Rows from block 3, named by matrix and row number. Rows with one number belong to one channel. Each number is 128 + 24 x the weight over its row's rms, rounded and kept within 0 to 255. All counts start at 0. Numbers have three digits each. After the name is the row's rms in percent of the matrix's.
# convs0: first 3x3 conv (model.blocks.3.convs.0.weight, 64x64x3x3), inputs 16-31, a 3x3 kernel for each
# convs1: second 3x3 conv (model.blocks.3.convs.1.weight, 64x64x3x3, transposed), outputs 16-31, a 3x3 kernel for each
convs0.0 100:114114091118137131148155126128128126135146132118152133089114104104109087112113095131102077110096105080089126163128123179156117192154094149110115130130140125140137110120087129122103136136105121130115111103115119103126105102125125112127132111134110125137085120138101104127125132140129142144123129122161155170159149191170150194135143101146139090158151110089124143087144165070137132122098071113108109114116098128119137149151150144170167
convs1.0 107:092114139117123148102117127122127123133130130106100095127120120122120111149125100149135121165143110186158120158101058165114063165123073091115134130143144126117118140139114139136118145147134109138160118138155115118130089136186095127156110136158148146148117115142108134157108111128122117140127115136119119150105126187106118149150118136152106129154124113147102093160130118202159131125140124126137105142140102108108114110102092134121101
convs0.1 103:071119152113197135113158126121148129115152146134128160117125139108117117099106103126107162161123172132106142111126090135141111152177133100123075137089129147068088118134123114106128130108106128094142154069103135128102134146127127105117131073096140154130121120143130121124143117094132120113120125132116123163113105075116115121149114116133146121081146107124133091157107156146108120136137138139165131124146130135127141117124134119113117
convs1.1 109:131110078107170129101158144115089127106107111092107117158119121126146109089130136070113124122075115142087088162090177158121113131169106127087188140125121112146129145190134149147128132124145122099100140112112139120113143161120136163145143103155125159160126123159143119127145127158131159122108147166171173115148213177199184186118146134109121146122117164140120136117138129134146109141109106122101101123106111137153140146139146131120138
convs0.2 084:141167183154148149159157129091114102125127135143133141107123128087117139071092091162154161143121112142134110130150127121114121076088089132098115125118109126110106107106101120105097121118116161133128091078080100082088122154140147185157129159143114124124128147152124144154147146125142129118136127128133174160141174160164151149157157149132160166100123113115137140135142157106118147111107121119093131115130137128120105123122136110117123
convs1.2 071:109145133112128136133107077169118133152174141132152142191172197143161147151136137144124119109122121077094095140172148132136128092091087143161172150155151113137153108139123144102106141102101151151132165145128128115096127111151114091162140130170113081095121112108137139129093110119123110127104090102147130131130099134153104110134109098099091100133108100119126146107118155105127147152131152118168141126131153118137138113134132129143123
convs0.3 102:091122130142170136171172126158178155211199187199190189098101129090087128101125128120120115128128125102105127130117147110102134170137130126144105133139125143135151121119128129144141111113110114125136128135121157165143128139141133163149157145147114125105120151123141143136106128121133141138119197235106125121095099121118136175159164141178175149167162116157168143168170139137143140113103135116127128136126152095124139100118137097130141
convs1.3 090:109143163127134137129121104151138118096092075103092066181151128108123114100105100111148139096135120138124126120134159130114120108103132155117132146154151119137129076100120103116138129136161135127131133141156192150165121130124091074049136123120143133142124112153117094109146183159115119065187160124152143116139122120151131138084107145136145141129126128134099105095128109176154128097123156097128144103135124146171130121164147111133156
convs0.4 092:131107148156118164151143123111115137088106150121126138116118140110124147114125153123139114145134110150145114137107141140126155176131153124150129131158103148125105127126123116107118137106104109130151112138153106111134092118147113128150148141156104123126127144139131134133091097092094137123103118120063112146087084134053088127109104116131116120139113139153123113157128106198155115131120121118123126118120124091112135096138154104122149
convs1.4 092:118139146102127144049112150113120142135137151145140130103118135109142148139150134118103129151122116177118119105119105129100125130140135147133107154134083146136100138143109116113101124116101088143176099129164104128148097131150132124140109126138137118131116118145132149168129131133132145132135140145102165143100158128114166120156113128181133114158161159146099053162101067166160095125123118135119104142110088134119123131121113130111103
convs0.5 092:101170165131131101143102119162161140154148138133137135135105128161144151139134136084105150141158113174160126157141117142144125130122111104035127149139137174174152110131131111119130118138138067093129114121120133136122132156125139123117154154110144175156133159133098109120110132138107106104117077100100111127111116143149163148139119126100096111124101126114128136145152135130147141153141108129120117122097122141135150147120132139128134
convs1.5 103:125097094098144147144172188125128143117114138127134128073124173093116140124125141139117149153159154111117130124116137167138150158109117083079067124089104143174133149153138154158132126135121196175114171136127139116072106107110126141115069111124126144105138121082108095078106103129110131106127157118105119153163116110178084125165150140148158168120141151128128108112139117164159102140150142150148131153139119136155126126149138136139140
convs0.6 091:150130126118109110092095100163147133138137147126115139138134118126145132109136103106122157116123168071125190106123082101141170104150177097081100100095146099127149116107133104100120109082116110088128118101121170139134127109146141158132108153146127149140111109132131109126120135087103114074128100083114101130139137135079106123100089082118120110156149146128142110093126164096098121147147128151128143130125111115105105125129115142132128
convs1.6 097:167152103165132123120106105147136112125127107115139121184126152173133125127151119117125132125121119127138108174111163173158164169175160173134141221141087175167101118144131146172147142155156068074165108146170179119126150108081134094086089092109116120140108144165140126145130118113159134078153149106144151138140158144157131141119117099132140135184163156146101111102115116142116121179142110150141120124135116110109103117111102132105103
convs0.54 109:079145156120149123110105111158130091159125115113096106138137120174118101163110084116108102072104135085150135085142171134151176165159121086111117119128107133135136126151130117133132108118115150121122126114105130130106085070115110147156124149125145129109104131114111095135124131125123140102115140103134137134109119147099109110131131111115124095100104083148172114146154115156147118118123128146138130142133115163168141174134122152102097
convs1.54 087:133131122136141159132165115099102109104131125127135129111140104125106091137077081166188116182148154165158180126128108112105117092127108126139160147159129141133117118107149105139177113114147135155141136147127164166171128132136137138126141126134109117090081103130132170151106125144130139134164149143136135123139135131127135119167160109174123098105085104139137115105122131077113126099092117076110136118146159189152143175145124142103091
convs0.55 083:142112142097106130104107144096096132112111115117119141112119119109138149133115106135155143127130134100079114140127128141149138142147130112124132097118128120089120139128114137120127142139137142158162135150141157190143087136134137165170126187180133119152111141159156126142139123137138084116163119111090135158131146118133167150086103135094135129120144134176143139111103143106095135142128125145149127150150132122099098122099086103096082
convs1.55 082:102137133129143130082125117121149163119125136121121145141138152145139106136170109119137132111116127116154140123119111124123131151115124121131090159159137149154134131125127133130123117132132128098107147221136125149134117098142099137161140132119114122131104148157135140131108115083108097116103119060128083138160123119145126125113146138127152126188143120141126130120122143116118130095145128079143125098132093121136108136139121124133107
convs0.56 115:112085184132130120159126106149139145121112111115113104117128144131124133137124122107132152106106142076124166108126137161138120172157131101096092149128080126177143130135158107127127119112115115133104118125125166120112144155123158142123118130129147154147152120122151116078122100189159110129117122112083142190082103151065091126118125153121121117149122111168139151172153146133167144116102090135126095156143110099115156113130143146135096
convs1.56 106:118143128125139137122094084134139128156161136108135097106094072101103112124092119078124126102165152080121135111125106099122131124105111152129097178179131100117142155162143121127121127144120101114129120103099136122088151091101126121100124111124124148155117104132155142130064150120141082173184136093121113162157116140149167140185145124137158153087141172140083092108090075093102116146143118183148117192175132132139142101111135106125141
convs0.57 109:136091110111088112136126132133114133135130137125116144113122147137098133124099151132133137104127124164155157178129149190139125158172139131130109153128074134109088133117104139131109129128121102117143114121125085112126153157091145152132103104130104133123096134120084110126135134148131121167156140136097145147108117127086115158127133145138148142122131135140118140132107164166139155153130068147123072129116087101082141095103146115084163
convs1.57 085:125129128121123145122105129091139116091119107068117082090077114100130109109092119151135115154150113159134122129079084133119105125088081153110124180130154166121159158166147162121137173128122189127133161129123168148103105122116116107119113097134142147157146097141120102164141148125156125108125120141196154142162171103177152139135138170115153146102135143131126100133113111118056089161150114161107091136084092104195126104165114112185135
convs0.58 089:116129137130134131127110110109111127106122115118111105178166166154139131146105112128146150098142132087148147145143088170137079165143103117094154132125163127129156127113156130137149124134155223117104198126112161105096205158100163121082149127099078094117091103124115128146121098090112093088104114113187129104150126093129104095132146113125128118099107098107092077114091077149131103119129164114119140120135135150147151157156169161159166
convs1.58 091:126140117124128135099113145102146159099156140105158138041098144068085172062094194161138165135119152139130148133116128125085110133086132164160126127112078131131085117110098119097102117120105114129130151143106171145157162100091157122122147122128130105127124125138107169135110119113125136127103109111134157120130155144122166159172158137121129134109104102119112085150141121150144140110104142100108156107104157100126109096129108107128110
convs0.59 081:112148137126143115107125114140135106131140102138119109107143153108129147120162171126139150161153139184153105108157172111137154107152173157121064160137073159149105130153131117143134122141134070128158085132168100139140091139171108157168100126144142143092152167113156155114115122104116129119135118119132122151126103114133121140115120126139138148167155157149135143107103125087095130119119111092121113111102116117133121128132109134117106
convs1.59 109:155142128134116117144119118153123091141127123129107108130104140103091131138121123163129118135115108118088111082113168073111152090088156156125138155141150153110120102115135145143167148151145158125104118115103157118116098108132117125153100107119132121121125088110110102104119122140136151153125127152163135069153124065137130075094113124104136152085109127150178183088146145047107134170138108175165157168146147125143123118121107121136130
convs0.60 123:114140109141109139134146116132136171116085132139105152135145131195112128134116115127115153152080142137109132122100115125134134138124129123116116140137137135141129142089125168098113145109137164111137115140131123128112124140129123111112128165134094104090104138185121192116101123121148196163134108105122097170175089095110124115126131113132092115108117135118112129116135133117151116097130073078207149123095130130081144137108125156109142
convs1.60 100:119109149126127136109092121108149126074082103135081164130123142123073175127126101149105135121117154138124132114113118134109101131109119108115147180132097118116127177114150146029132147102114131113127130152120116091111123120132155155121117129120133112102174154083111094124129111098123164120121115101137099134120118132137108107149106152091123138117094132139109082163193123114138159143137085146059104128124123141151119131088105126132139
convs0.61 123:132096124087146115126109127163101112121096122142126099175167157182185104161141133101105119130144129121142134122147135136121095139106130123143092137114138114128138178103092168174128173146126176137129133123120130116152132150123150123113109132133054152149134201117123143145107255219132175178111082097097114125156063147110121146109118128146152104163111140115132151112126139107139140114143162122129143105121151120126134115181137117160144
convs1.61 059:137134135117075110118115104122145154138139109135123119155134145143131175132136183114130138116113104116096098135115144111118116132116155130105124170153133194187121129123145103097152073070099118109106138120115129125103134113112118129134143108106146125123177134085178144135126122085179186105220255133154125149123157150139139118132155126090086128092094116112125126101108131131083127140118084149139134145129094117160118157144086099111090
convs0.62 103:149134127149180120142159117152146122123148127126125135143130129163142148124138137134099088196143126135115124109132143095129119130132125131135159125157184117113140095098103109140136140145141128109103101104114152161184140119114122112105132149145104123134128137137129154148147159162131165120100141136076060053108110091116116091156142136162147119157168163093108137110143118175170126121126122133138140115126107145140141119152138125137152
convs1.62 090:130118130138136160143129147108142154125150148165152136101105104082079104113089097130127083150147111163171136113134143112127114115124132116168173098128149123135161160148125176139122135102097083131179119123110111124113147146116140124111114098094116102107118089101108100139132168159114150091141146126151119149130154187154138128119129100136120091141114107157160128196166122149132140137142138145140126150146124121137131126146121127118114
convs0.63 101:089098145107114154111125135143126150157168105143122154130127147116144131139116111165133115142127096153137116130113134152139132129115110116134134117119130134113124150105148146197104108130117102124135096110115099134128103124122110128119094130126132130168094147126128110112154159134156149121134135110144101155106121128141120153129141115095122123145130126102123110115121130107112115141194140127004167149153137135117098183085127156143123
convs1.63 117:122119137139151159129131139155135141133222174143143142160128127157116160148131143124106123111118147131126132140135120143132128132113119126131131110109115126121102117118098116191124144088105135131133144126124112140140125116110134118117113136139126121130096113149114121136129138124092143151141121143110121115124113116120122103132124142162104141129157144121130135119143135116128139153130120140197132153120135125115142120120144119126129