From a checkpoint of a small image denoising model.
Model: 1.38M parameters, 48-pixel images, arch rcan, norm none, activation relu, depths [18], widths [64].
Data: trained on capsule endoscopy frames (Kvasir-Capsule), 42238 training examples.
Rows from block 2, named by matrix and row number. Rows with one number belong to one channel. Each number is 50 + 15 x the weight over its row's rms, rounded and kept within 0 to 99. All counts start at 0. After the name is the row's rms in percent of the matrix's.
# convs0: first 3x3 conv (model.blocks.2.convs.0.weight, 64x64x3x3), inputs 16-31, a 3x3 kernel for each
# convs1: second 3x3 conv (model.blocks.2.convs.1.weight, 64x64x3x3, transposed), outputs 16-31, a 3x3 kernel for each
convs0.0 250:54 44 41 47 50 57 49 44 49 58 60 50 53 99 62 38 52 41 50 50 50 43 58 55 41 52 45 42 48 50 53 54 51 46 58 54 58 43 47 39 10 34 55 51 56 62 33 50 52 41 68 51 62 37 47 31 55 11 99 36 39 54 36 45 40 46 52 50 48 57 48 49 64 36 02 24 19 99 52 49 26 52 77 35 62 33 68 53 34 42 55 54 43 57 58 42 46 46 47 68 63 27 51 00 95 50 64 50 74 28 66 46 94 00 43 36 45 51 44 38 49 42 50 51 61 48 41 59 35 56 88 55 24 60 49 52 42 54 55 71 39 58 42 58
convs1.0 086:43 56 54 41 37 43 45 50 44 59 50 55 53 99 34 48 49 17 52 42 52 50 69 48 55 51 50 47 40 49 47 53 39 48 63 45 54 60 43 47 42 59 43 49 44 50 58 50 84 63 56 44 50 50 47 59 41 48 99 76 76 40 63 44 46 49 40 43 45 48 43 54 44 53 51 92 42 63 32 57 52 50 64 61 55 65 28 39 50 29 45 45 49 51 52 63 53 49 57 41 46 40 64 28 45 56 56 38 45 79 74 60 62 42 65 57 35 60 57 52 56 64 59 46 60 57 54 70 62 21 00 85 19 15 43 40 36 51 55 05 54 30 54 47
convs0.1 086:50 26 25 55 32 31 58 29 35 72 75 77 80 80 69 74 69 67 43 33 29 52 47 31 58 43 31 73 87 65 69 73 54 22 31 28 49 25 48 81 42 43 60 60 57 46 53 49 68 68 26 24 33 47 32 38 56 34 53 53 43 54 54 66 56 37 43 59 41 53 55 49 75 55 46 57 47 27 58 30 31 37 30 44 59 58 40 52 53 51 63 46 60 81 52 37 49 35 28 59 61 65 30 42 60 41 23 56 51 57 31 36 40 32 54 41 43 48 34 44 72 79 51 63 77 58 55 58 60 66 62 62 78 66 61 43 47 48 48 50 55 46 40 46
convs1.1 097:71 88 47 64 78 66 72 56 74 24 33 27 25 29 18 28 28 32 54 53 37 45 45 47 43 47 62 55 38 60 36 48 45 52 52 62 43 37 31 46 48 28 45 61 58 72 50 40 69 49 42 68 70 62 43 52 64 46 62 54 47 57 52 44 45 24 39 51 22 46 33 25 58 49 57 57 35 47 42 33 48 30 29 41 39 39 55 43 58 38 38 51 41 28 54 18 13 51 47 32 59 69 22 53 76 32 45 66 48 55 37 48 62 59 60 58 75 52 40 27 58 20 18 20 45 48 31 44 55 34 56 35 34 35 24 59 64 42 52 47 42 59 59 51
convs0.2 090:52 52 49 52 42 26 78 63 61 82 78 62 67 74 49 73 69 60 44 21 21 59 41 40 70 63 56 49 45 48 44 38 32 47 52 52 36 36 15 45 45 33 64 48 39 36 35 49 25 21 49 12 30 35 51 63 70 40 58 56 44 40 59 47 43 58 45 62 61 40 62 52 61 45 35 56 52 50 50 62 49 69 51 26 73 52 35 76 63 44 54 63 66 32 32 59 46 38 52 43 23 42 53 40 26 53 38 40 47 53 54 20 35 44 30 40 41 58 77 72 34 41 58 36 51 66 59 44 39 63 39 31 63 43 44 49 52 43 56 57 36 63 54 34
convs1.2 097:51 50 44 45 47 57 28 38 28 35 40 15 46 36 22 54 38 15 48 46 26 49 63 43 70 67 52 35 53 60 44 50 61 38 41 56 62 68 36 64 67 63 69 59 45 53 74 99 44 59 80 52 46 71 52 39 39 41 46 46 36 46 50 31 44 51 59 59 53 63 61 45 37 53 40 37 55 38 63 54 31 34 39 32 64 54 16 59 53 32 61 58 47 46 40 61 43 30 45 52 61 32 60 60 40 24 60 38 56 76 70 48 68 66 32 53 66 57 42 28 50 47 34 65 54 28 47 47 05 63 60 37 68 57 34 58 41 65 69 55 63 61 61 56
convs0.3 084:58 50 55 47 43 57 74 46 49 62 54 52 48 55 39 55 47 45 65 53 59 61 49 83 45 40 54 63 45 46 61 39 52 57 55 51 26 40 38 34 46 45 36 50 32 49 43 26 60 68 44 75 78 63 62 51 46 61 55 60 54 45 50 53 53 62 58 45 57 70 55 62 61 53 63 58 45 31 77 50 38 66 53 60 78 65 55 45 42 40 32 28 08 62 36 02 37 44 00 29 28 40 15 50 54 36 64 67 49 54 41 56 66 42 46 45 43 42 50 56 41 59 61 44 56 50 48 52 57 47 43 44 50 48 45 42 43 50 54 63 61 54 50 56
convs1.3 089:26 23 26 26 31 29 37 37 29 61 32 37 58 38 42 61 47 43 32 47 41 31 30 33 36 39 25 30 40 47 53 58 47 83 80 48 52 66 57 37 67 48 38 52 45 57 50 22 70 69 36 45 43 31 32 39 28 35 42 29 39 34 41 10 17 16 45 50 49 51 57 37 53 58 43 78 62 39 59 42 28 64 76 72 32 35 35 23 19 27 74 47 56 53 51 46 72 63 55 29 28 23 44 44 40 61 55 61 64 65 53 37 53 40 33 37 28 60 60 43 52 54 45 23 47 50 52 51 28 44 55 39 48 45 50 39 25 36 42 53 42 41 32 27
convs0.4 095:67 82 37 43 44 55 58 49 41 60 40 38 64 61 44 60 55 47 10 00 46 26 25 69 64 37 25 33 26 55 43 30 24 58 42 70 65 47 65 57 48 66 68 35 53 29 33 82 32 35 34 54 42 41 62 69 63 61 51 54 62 50 37 35 75 54 57 83 50 50 36 41 45 37 30 49 39 37 50 49 57 56 65 81 55 58 44 34 45 42 68 93 98 60 55 59 31 61 70 38 40 64 54 43 41 51 49 26 62 66 49 64 56 63 66 69 78 63 58 55 51 39 61 32 46 65 50 47 32 50 43 35 52 56 46 62 64 59 59 67 51 62 60 59
convs1.4 090:23 37 42 07 32 52 27 31 42 50 51 49 52 46 34 55 32 50 41 42 31 51 67 63 34 70 53 40 50 54 41 61 54 18 49 46 50 65 45 25 59 42 26 37 42 49 53 75 40 27 61 61 40 41 43 59 65 41 44 35 42 30 24 32 40 61 26 46 53 36 32 39 61 56 53 69 67 52 76 75 60 26 61 60 30 41 23 36 31 38 50 44 25 31 52 52 70 35 45 58 50 52 35 47 41 44 47 37 55 40 50 48 18 30 31 23 26 57 55 54 49 60 60 59 63 58 49 67 66 60 58 47 44 33 43 39 47 55 15 34 51 19 27 49
convs0.53 094:60 55 38 51 39 26 44 31 37 30 30 54 36 57 48 45 41 33 45 45 48 43 36 46 54 50 54 54 77 57 54 70 46 32 41 16 80 61 58 69 38 50 71 45 44 55 39 46 47 47 45 69 54 59 74 50 60 51 52 55 54 38 43 69 42 46 71 50 58 60 40 58 06 46 27 35 58 39 13 39 13 13 20 39 05 21 30 20 31 31 34 34 47 21 32 35 36 41 46 54 75 54 56 68 48 64 71 59 28 51 41 37 56 51 20 33 38 43 52 57 28 36 41 43 43 42 41 60 58 45 39 47 48 46 44 39 51 59 50 52 62 66 64 64
convs1.53 095:39 38 43 28 24 30 25 19 24 47 47 52 50 41 54 65 59 49 37 46 47 36 41 42 30 32 40 83 65 62 81 54 40 71 39 25 49 38 28 54 40 37 62 54 67 57 51 66 50 49 56 36 43 43 64 59 56 51 55 48 51 52 49 42 52 57 43 47 41 49 36 55 51 46 40 59 45 30 61 41 36 39 55 64 45 65 57 48 77 56 62 61 47 65 70 36 44 34 31 04 24 32 26 39 43 14 38 49 53 35 47 53 31 43 39 33 47 55 30 37 67 48 47 70 53 48 73 66 49 68 67 50 59 77 54 28 43 46 30 40 44 46 53 51
convs0.54 094:37 14 23 54 55 18 52 54 15 54 48 43 64 50 52 55 45 39 43 62 59 60 50 69 53 61 58 44 25 31 68 57 39 61 58 41 29 41 55 23 35 46 44 58 47 46 48 61 44 30 41 52 50 46 54 46 49 35 45 38 37 36 34 58 51 59 39 54 31 43 55 27 42 52 45 66 59 52 49 56 43 47 55 50 55 43 31 35 57 36 51 48 64 39 57 41 44 40 66 48 54 45 31 49 41 59 53 64 42 51 60 32 38 65 34 45 64 49 63 47 58 72 53 65 45 46 44 53 51 35 48 44 42 32 44 37 38 39 48 24 55 40 50 51
convs1.54 124:54 51 52 70 80 67 56 65 65 42 30 40 49 43 47 54 44 45 35 61 38 36 35 51 49 43 33 62 57 44 68 31 60 50 41 65 55 43 56 66 71 55 54 55 62 59 63 57 60 61 50 43 55 52 67 75 61 60 59 62 64 59 54 54 61 56 60 64 69 46 57 48 56 48 47 41 56 25 41 48 49 52 61 59 54 66 61 49 49 62 39 38 40 58 66 47 56 56 49 59 57 36 43 49 65 61 50 48 62 63 55 55 49 67 49 55 53 46 37 41 45 44 37 50 33 47 59 70 56 56 62 66 71 61 54 50 48 54 51 41 45 46 50 54
convs0.55 090:57 59 52 62 61 45 54 62 47 57 54 46 56 48 58 60 58 64 47 40 43 56 60 42 70 45 34 64 71 63 53 66 70 40 58 79 29 22 45 35 32 57 52 34 51 60 65 61 65 67 54 69 67 68 37 31 44 30 37 51 35 38 40 42 41 35 33 51 69 57 52 64 47 23 23 50 27 11 54 35 29 60 64 61 65 60 55 51 51 57 63 53 38 58 49 32 47 52 39 56 54 66 52 47 76 38 35 62 76 74 62 76 60 44 70 43 39 28 30 60 02 31 67 12 34 61 53 57 41 71 41 35 54 44 46 48 59 64 52 58 76 57 58 60
convs1.55 086:25 12 31 27 27 28 26 19 28 38 33 31 63 57 54 62 48 51 64 51 51 54 52 27 57 47 35 31 47 41 25 57 51 33 47 45 43 48 44 51 65 58 60 70 42 59 39 42 63 34 27 40 41 35 56 73 70 55 57 78 53 69 57 56 57 28 59 63 58 47 38 46 50 49 44 82 61 31 86 82 35 64 38 22 77 58 24 52 38 07 42 42 60 57 49 57 41 43 48 68 58 58 52 44 51 61 40 61 61 63 23 54 41 18 29 25 37 43 64 73 27 48 81 55 56 51 52 63 43 71 59 51 65 59 45 52 52 61 72 60 67 52 39 46
convs0.56 090:73 46 22 64 34 19 62 36 21 45 48 70 51 56 67 41 56 67 50 54 42 66 37 32 51 33 41 79 69 00 85 66 11 91 86 51 37 53 76 27 38 52 41 38 39 40 12 27 76 59 56 72 64 70 54 49 39 51 48 43 48 56 63 66 56 39 53 54 51 59 52 58 63 73 55 54 53 56 45 41 45 46 45 42 46 41 42 59 47 51 64 55 33 49 40 39 26 41 47 78 65 39 59 49 30 38 33 29 52 64 66 68 60 76 48 45 74 64 46 41 66 43 34 74 55 28 49 51 60 41 42 53 41 37 46 28 35 39 41 38 43 52 40 45
convs1.56 100:75 56 59 99 87 90 91 77 84 59 56 42 51 33 34 46 35 38 33 63 51 48 33 52 36 71 62 51 66 63 37 52 17 62 81 52 78 74 62 57 63 70 62 76 68 32 36 37 65 49 55 56 40 51 53 51 64 57 67 71 58 65 59 45 46 47 45 64 48 26 75 76 26 56 53 37 49 38 47 33 39 60 48 60 31 32 56 31 40 60 59 58 58 55 70 72 78 73 34 54 72 66 62 57 61 72 60 45 36 43 23 34 42 28 37 54 42 42 32 33 42 39 22 32 23 41 62 47 53 66 53 54 62 54 45 55 62 51 47 59 54 50 62 64
convs0.57 078:15 32 35 48 45 35 58 51 55 43 47 55 39 30 41 36 46 46 80 58 57 79 56 55 65 56 62 46 61 62 48 54 55 71 67 59 61 55 38 59 60 43 53 50 22 34 24 33 36 34 30 37 40 33 33 31 24 43 38 35 44 36 42 32 41 23 36 40 19 44 57 44 46 60 39 45 52 43 53 61 63 56 43 51 52 28 45 31 37 43 61 55 52 64 54 54 63 61 75 66 68 61 58 65 64 72 63 46 56 51 61 60 45 54 64 36 53 41 43 31 42 52 40 44 39 29 50 51 42 47 56 57 66 56 66 61 65 68 53 49 55 59 57 69
convs1.57 089:30 45 25 13 36 29 20 24 23 36 61 54 48 47 78 55 47 73 40 46 43 45 33 27 46 18 04 40 44 45 30 46 44 42 52 53 55 52 49 35 51 50 40 61 29 75 52 47 64 47 45 57 67 49 54 53 51 65 61 57 72 55 51 51 56 39 85 88 46 80 70 49 32 43 58 37 40 59 46 39 63 52 66 47 44 67 43 40 55 44 64 46 56 44 47 49 51 50 52 60 56 35 63 44 40 82 52 24 20 33 16 26 59 50 27 60 60 37 49 68 36 51 60 45 59 53 47 53 52 52 37 66 72 45 59 47 35 33 58 57 48 55 48 35
convs0.58 076:52 59 60 32 47 44 66 28 42 57 49 47 53 53 40 69 54 44 59 74 64 45 48 40 54 59 62 68 66 66 72 83 66 84 99 99 27 50 55 49 29 40 50 24 32 50 43 47 56 37 48 86 49 68 76 70 62 62 74 58 59 62 60 51 61 50 52 52 48 48 62 57 61 81 89 41 51 69 47 44 61 50 57 51 48 54 54 38 42 52 48 49 66 33 58 70 50 58 56 73 64 40 78 45 32 76 45 58 52 35 10 58 47 35 40 45 42 34 39 43 33 34 49 37 27 36 58 46 58 53 56 56 57 49 56 33 40 58 20 29 45 28 21 30
convs1.58 088:52 55 57 64 52 48 55 45 52 39 36 35 46 48 48 43 54 55 51 55 61 55 53 66 35 29 29 38 41 27 46 31 27 20 17 35 75 77 55 63 54 45 49 48 56 60 55 46 67 81 40 73 67 28 46 64 62 48 50 49 53 46 42 36 42 32 44 47 53 69 58 77 52 40 44 43 25 32 50 25 36 62 49 46 57 44 38 38 23 30 42 50 58 55 58 64 38 36 52 39 29 37 61 47 58 86 72 59 74 78 71 83 65 56 52 36 38 34 59 64 59 71 85 48 69 93 43 52 42 52 57 47 56 66 67 49 55 46 41 40 31 64 63 65
convs0.59 090:65 64 57 39 51 55 63 62 66 45 30 47 53 52 53 61 68 65 62 63 50 58 64 46 38 47 29 48 54 53 29 59 47 68 56 46 66 67 52 58 80 68 52 61 66 21 45 28 37 74 63 70 78 50 29 20 21 15 13 16 21 28 26 58 63 57 39 37 33 48 47 44 78 73 53 49 41 33 40 27 11 61 73 66 57 70 59 46 62 53 57 58 61 53 55 63 40 30 46 82 62 80 57 55 51 59 61 45 46 33 50 35 30 47 32 18 36 30 33 21 48 50 55 59 61 67 34 52 37 38 40 36 34 32 27 22 27 28 41 43 51 72 78 75
convs1.59 080:29 36 33 59 55 48 42 53 53 36 49 54 43 67 67 49 65 63 13 28 34 55 43 41 50 41 27 45 36 79 45 27 69 63 59 73 30 26 28 47 26 56 33 20 30 50 15 51 54 54 60 66 42 67 84 90 78 79 73 72 80 71 76 79 78 65 84 62 57 58 33 32 47 57 29 49 45 36 56 32 27 55 55 50 52 28 47 25 00 17 49 49 41 55 70 31 37 40 09 69 59 75 38 31 44 46 40 46 35 55 65 49 61 51 33 41 44 34 46 28 32 44 63 55 68 62 89 75 68 81 66 72 76 64 75 49 49 44 53 58 64 57 46 43
convs0.60 088:53 67 66 34 57 63 43 46 70 50 69 64 61 66 62 49 63 54 53 49 62 56 45 55 52 52 54 58 41 49 53 37 44 60 52 66 32 55 68 31 42 45 36 36 43 71 51 55 68 61 48 65 48 54 40 27 35 45 15 36 55 42 36 67 64 56 63 81 52 60 64 62 51 53 58 32 38 51 38 37 32 59 40 42 53 48 44 46 46 43 41 24 57 52 39 57 85 59 70 58 41 26 70 49 37 52 52 43 54 43 52 43 45 62 52 49 80 70 64 48 73 59 42 71 51 41 47 49 55 42 64 37 61 39 49 53 65 60 36 81 48 47 51 65
convs1.60 090:49 93 85 54 97 71 37 69 61 68 75 70 76 89 88 61 73 66 56 47 50 45 42 51 50 50 62 43 30 35 50 54 60 85 76 64 69 57 65 61 60 48 51 49 65 41 58 57 38 50 36 56 54 32 59 59 47 65 56 45 75 67 55 43 41 45 38 43 41 47 40 37 46 52 72 33 58 66 26 42 63 42 65 54 51 70 55 68 82 56 30 40 42 40 95 30 39 39 23 38 28 28 43 35 33 50 52 47 60 59 65 47 15 24 45 29 30 47 41 38 46 47 42 36 41 36 68 64 67 57 61 67 57 49 54 55 51 54 61 84 51 68 77 49
convs0.61 093:32 35 53 42 62 39 55 56 36 59 63 60 71 82 66 70 81 56 61 62 60 62 55 50 69 51 54 61 42 29 68 45 29 67 52 53 42 44 57 34 64 60 38 66 54 21 31 44 35 52 42 72 77 60 45 61 64 39 56 58 43 46 51 75 84 60 64 53 48 44 38 42 27 28 54 30 20 40 41 24 26 49 55 49 41 50 51 43 50 39 43 48 38 66 39 34 45 51 36 22 46 63 10 39 64 35 56 54 49 61 52 39 39 43 29 29 48 47 70 53 97 99 71 69 98 42 67 53 55 69 51 56 64 63 57 42 45 39 51 55 55 52 67 53
convs1.61 130:35 30 39 51 54 47 51 52 63 42 22 31 36 18 36 53 44 43 36 46 51 43 43 41 58 41 34 54 57 49 58 48 34 61 55 38 37 31 29 50 72 41 32 45 26 41 28 41 45 45 54 31 52 67 37 50 48 45 64 59 17 33 43 43 32 45 37 28 41 36 47 51 77 76 73 73 49 42 71 51 48 41 53 49 52 82 69 63 59 52 43 44 42 56 72 57 46 66 57 43 64 81 24 41 77 27 47 66 42 48 45 52 61 60 24 33 31 40 21 28 43 18 25 62 59 50 41 37 35 44 51 49 31 30 33 32 44 56 44 67 65 47 61 72
convs0.62 094:36 47 50 36 30 44 61 46 44 35 59 56 30 58 55 47 62 52 99 81 54 90 66 26 97 94 59 40 57 53 38 44 60 46 33 47 51 58 35 64 67 45 38 56 42 48 50 55 65 57 68 64 66 74 22 37 38 31 34 65 27 24 44 47 42 32 43 34 20 39 33 34 46 63 58 37 57 54 50 65 52 69 65 59 81 68 47 78 67 53 32 39 35 20 24 12 46 45 37 39 33 33 34 56 44 46 45 48 30 53 57 14 57 48 33 56 60 43 50 58 44 56 65 44 55 50 79 61 49 99 78 55 83 75 60 62 64 49 71 75 65 69 75 77
convs1.62 095:52 61 51 52 61 67 72 61 75 21 18 14 51 40 27 58 62 50 68 42 33 76 42 14 53 51 31 35 66 62 25 59 83 31 55 65 42 33 50 39 46 42 52 47 56 33 29 43 38 41 57 41 36 41 44 53 67 56 61 74 32 38 37 48 70 71 56 74 61 42 58 48 41 38 45 37 40 51 54 54 71 62 44 44 75 56 54 67 67 75 42 51 72 65 60 63 66 62 74 50 56 69 63 64 63 86 75 65 21 36 67 22 51 75 42 46 75 31 46 55 22 53 31 35 53 42 24 27 34 67 54 42 41 43 25 57 32 22 71 55 32 68 58 39
convs0.63 096:52 53 39 42 37 43 43 32 46 49 57 59 43 54 62 43 61 61 71 66 40 74 69 48 58 57 41 44 62 31 23 63 56 04 00 35 61 53 29 75 49 48 70 50 49 81 44 43 48 32 39 35 19 56 53 54 45 46 46 48 49 57 57 52 52 45 60 72 55 53 62 45 28 34 38 36 66 60 58 81 63 38 43 34 31 42 39 41 50 41 51 49 51 56 46 45 57 49 49 52 62 83 49 63 69 27 39 45 31 43 51 37 57 51 56 63 49 40 35 18 59 54 48 55 47 60 65 56 47 68 57 45 69 63 47 55 66 44 76 88 69 82 87 73
convs1.63 137:36 50 53 40 52 58 42 47 57 31 35 49 48 52 61 35 43 49 51 56 46 39 45 35 53 53 43 54 66 57 48 34 56 61 36 65 67 53 37 61 51 30 66 46 28 58 48 65 44 38 55 41 42 45 58 47 42 58 42 46 47 40 51 59 79 69 45 55 33 37 40 42 33 14 41 33 30 57 69 67 71 44 47 37 65 70 55 59 60 60 54 44 41 62 50 47 31 55 34 56 67 78 25 59 64 00 44 58 42 26 44 54 42 50 46 37 47 50 37 36 53 41 44 95 59 53 39 30 28 60 50 46 51 43 43 35 39 43 45 45 39 48 33 21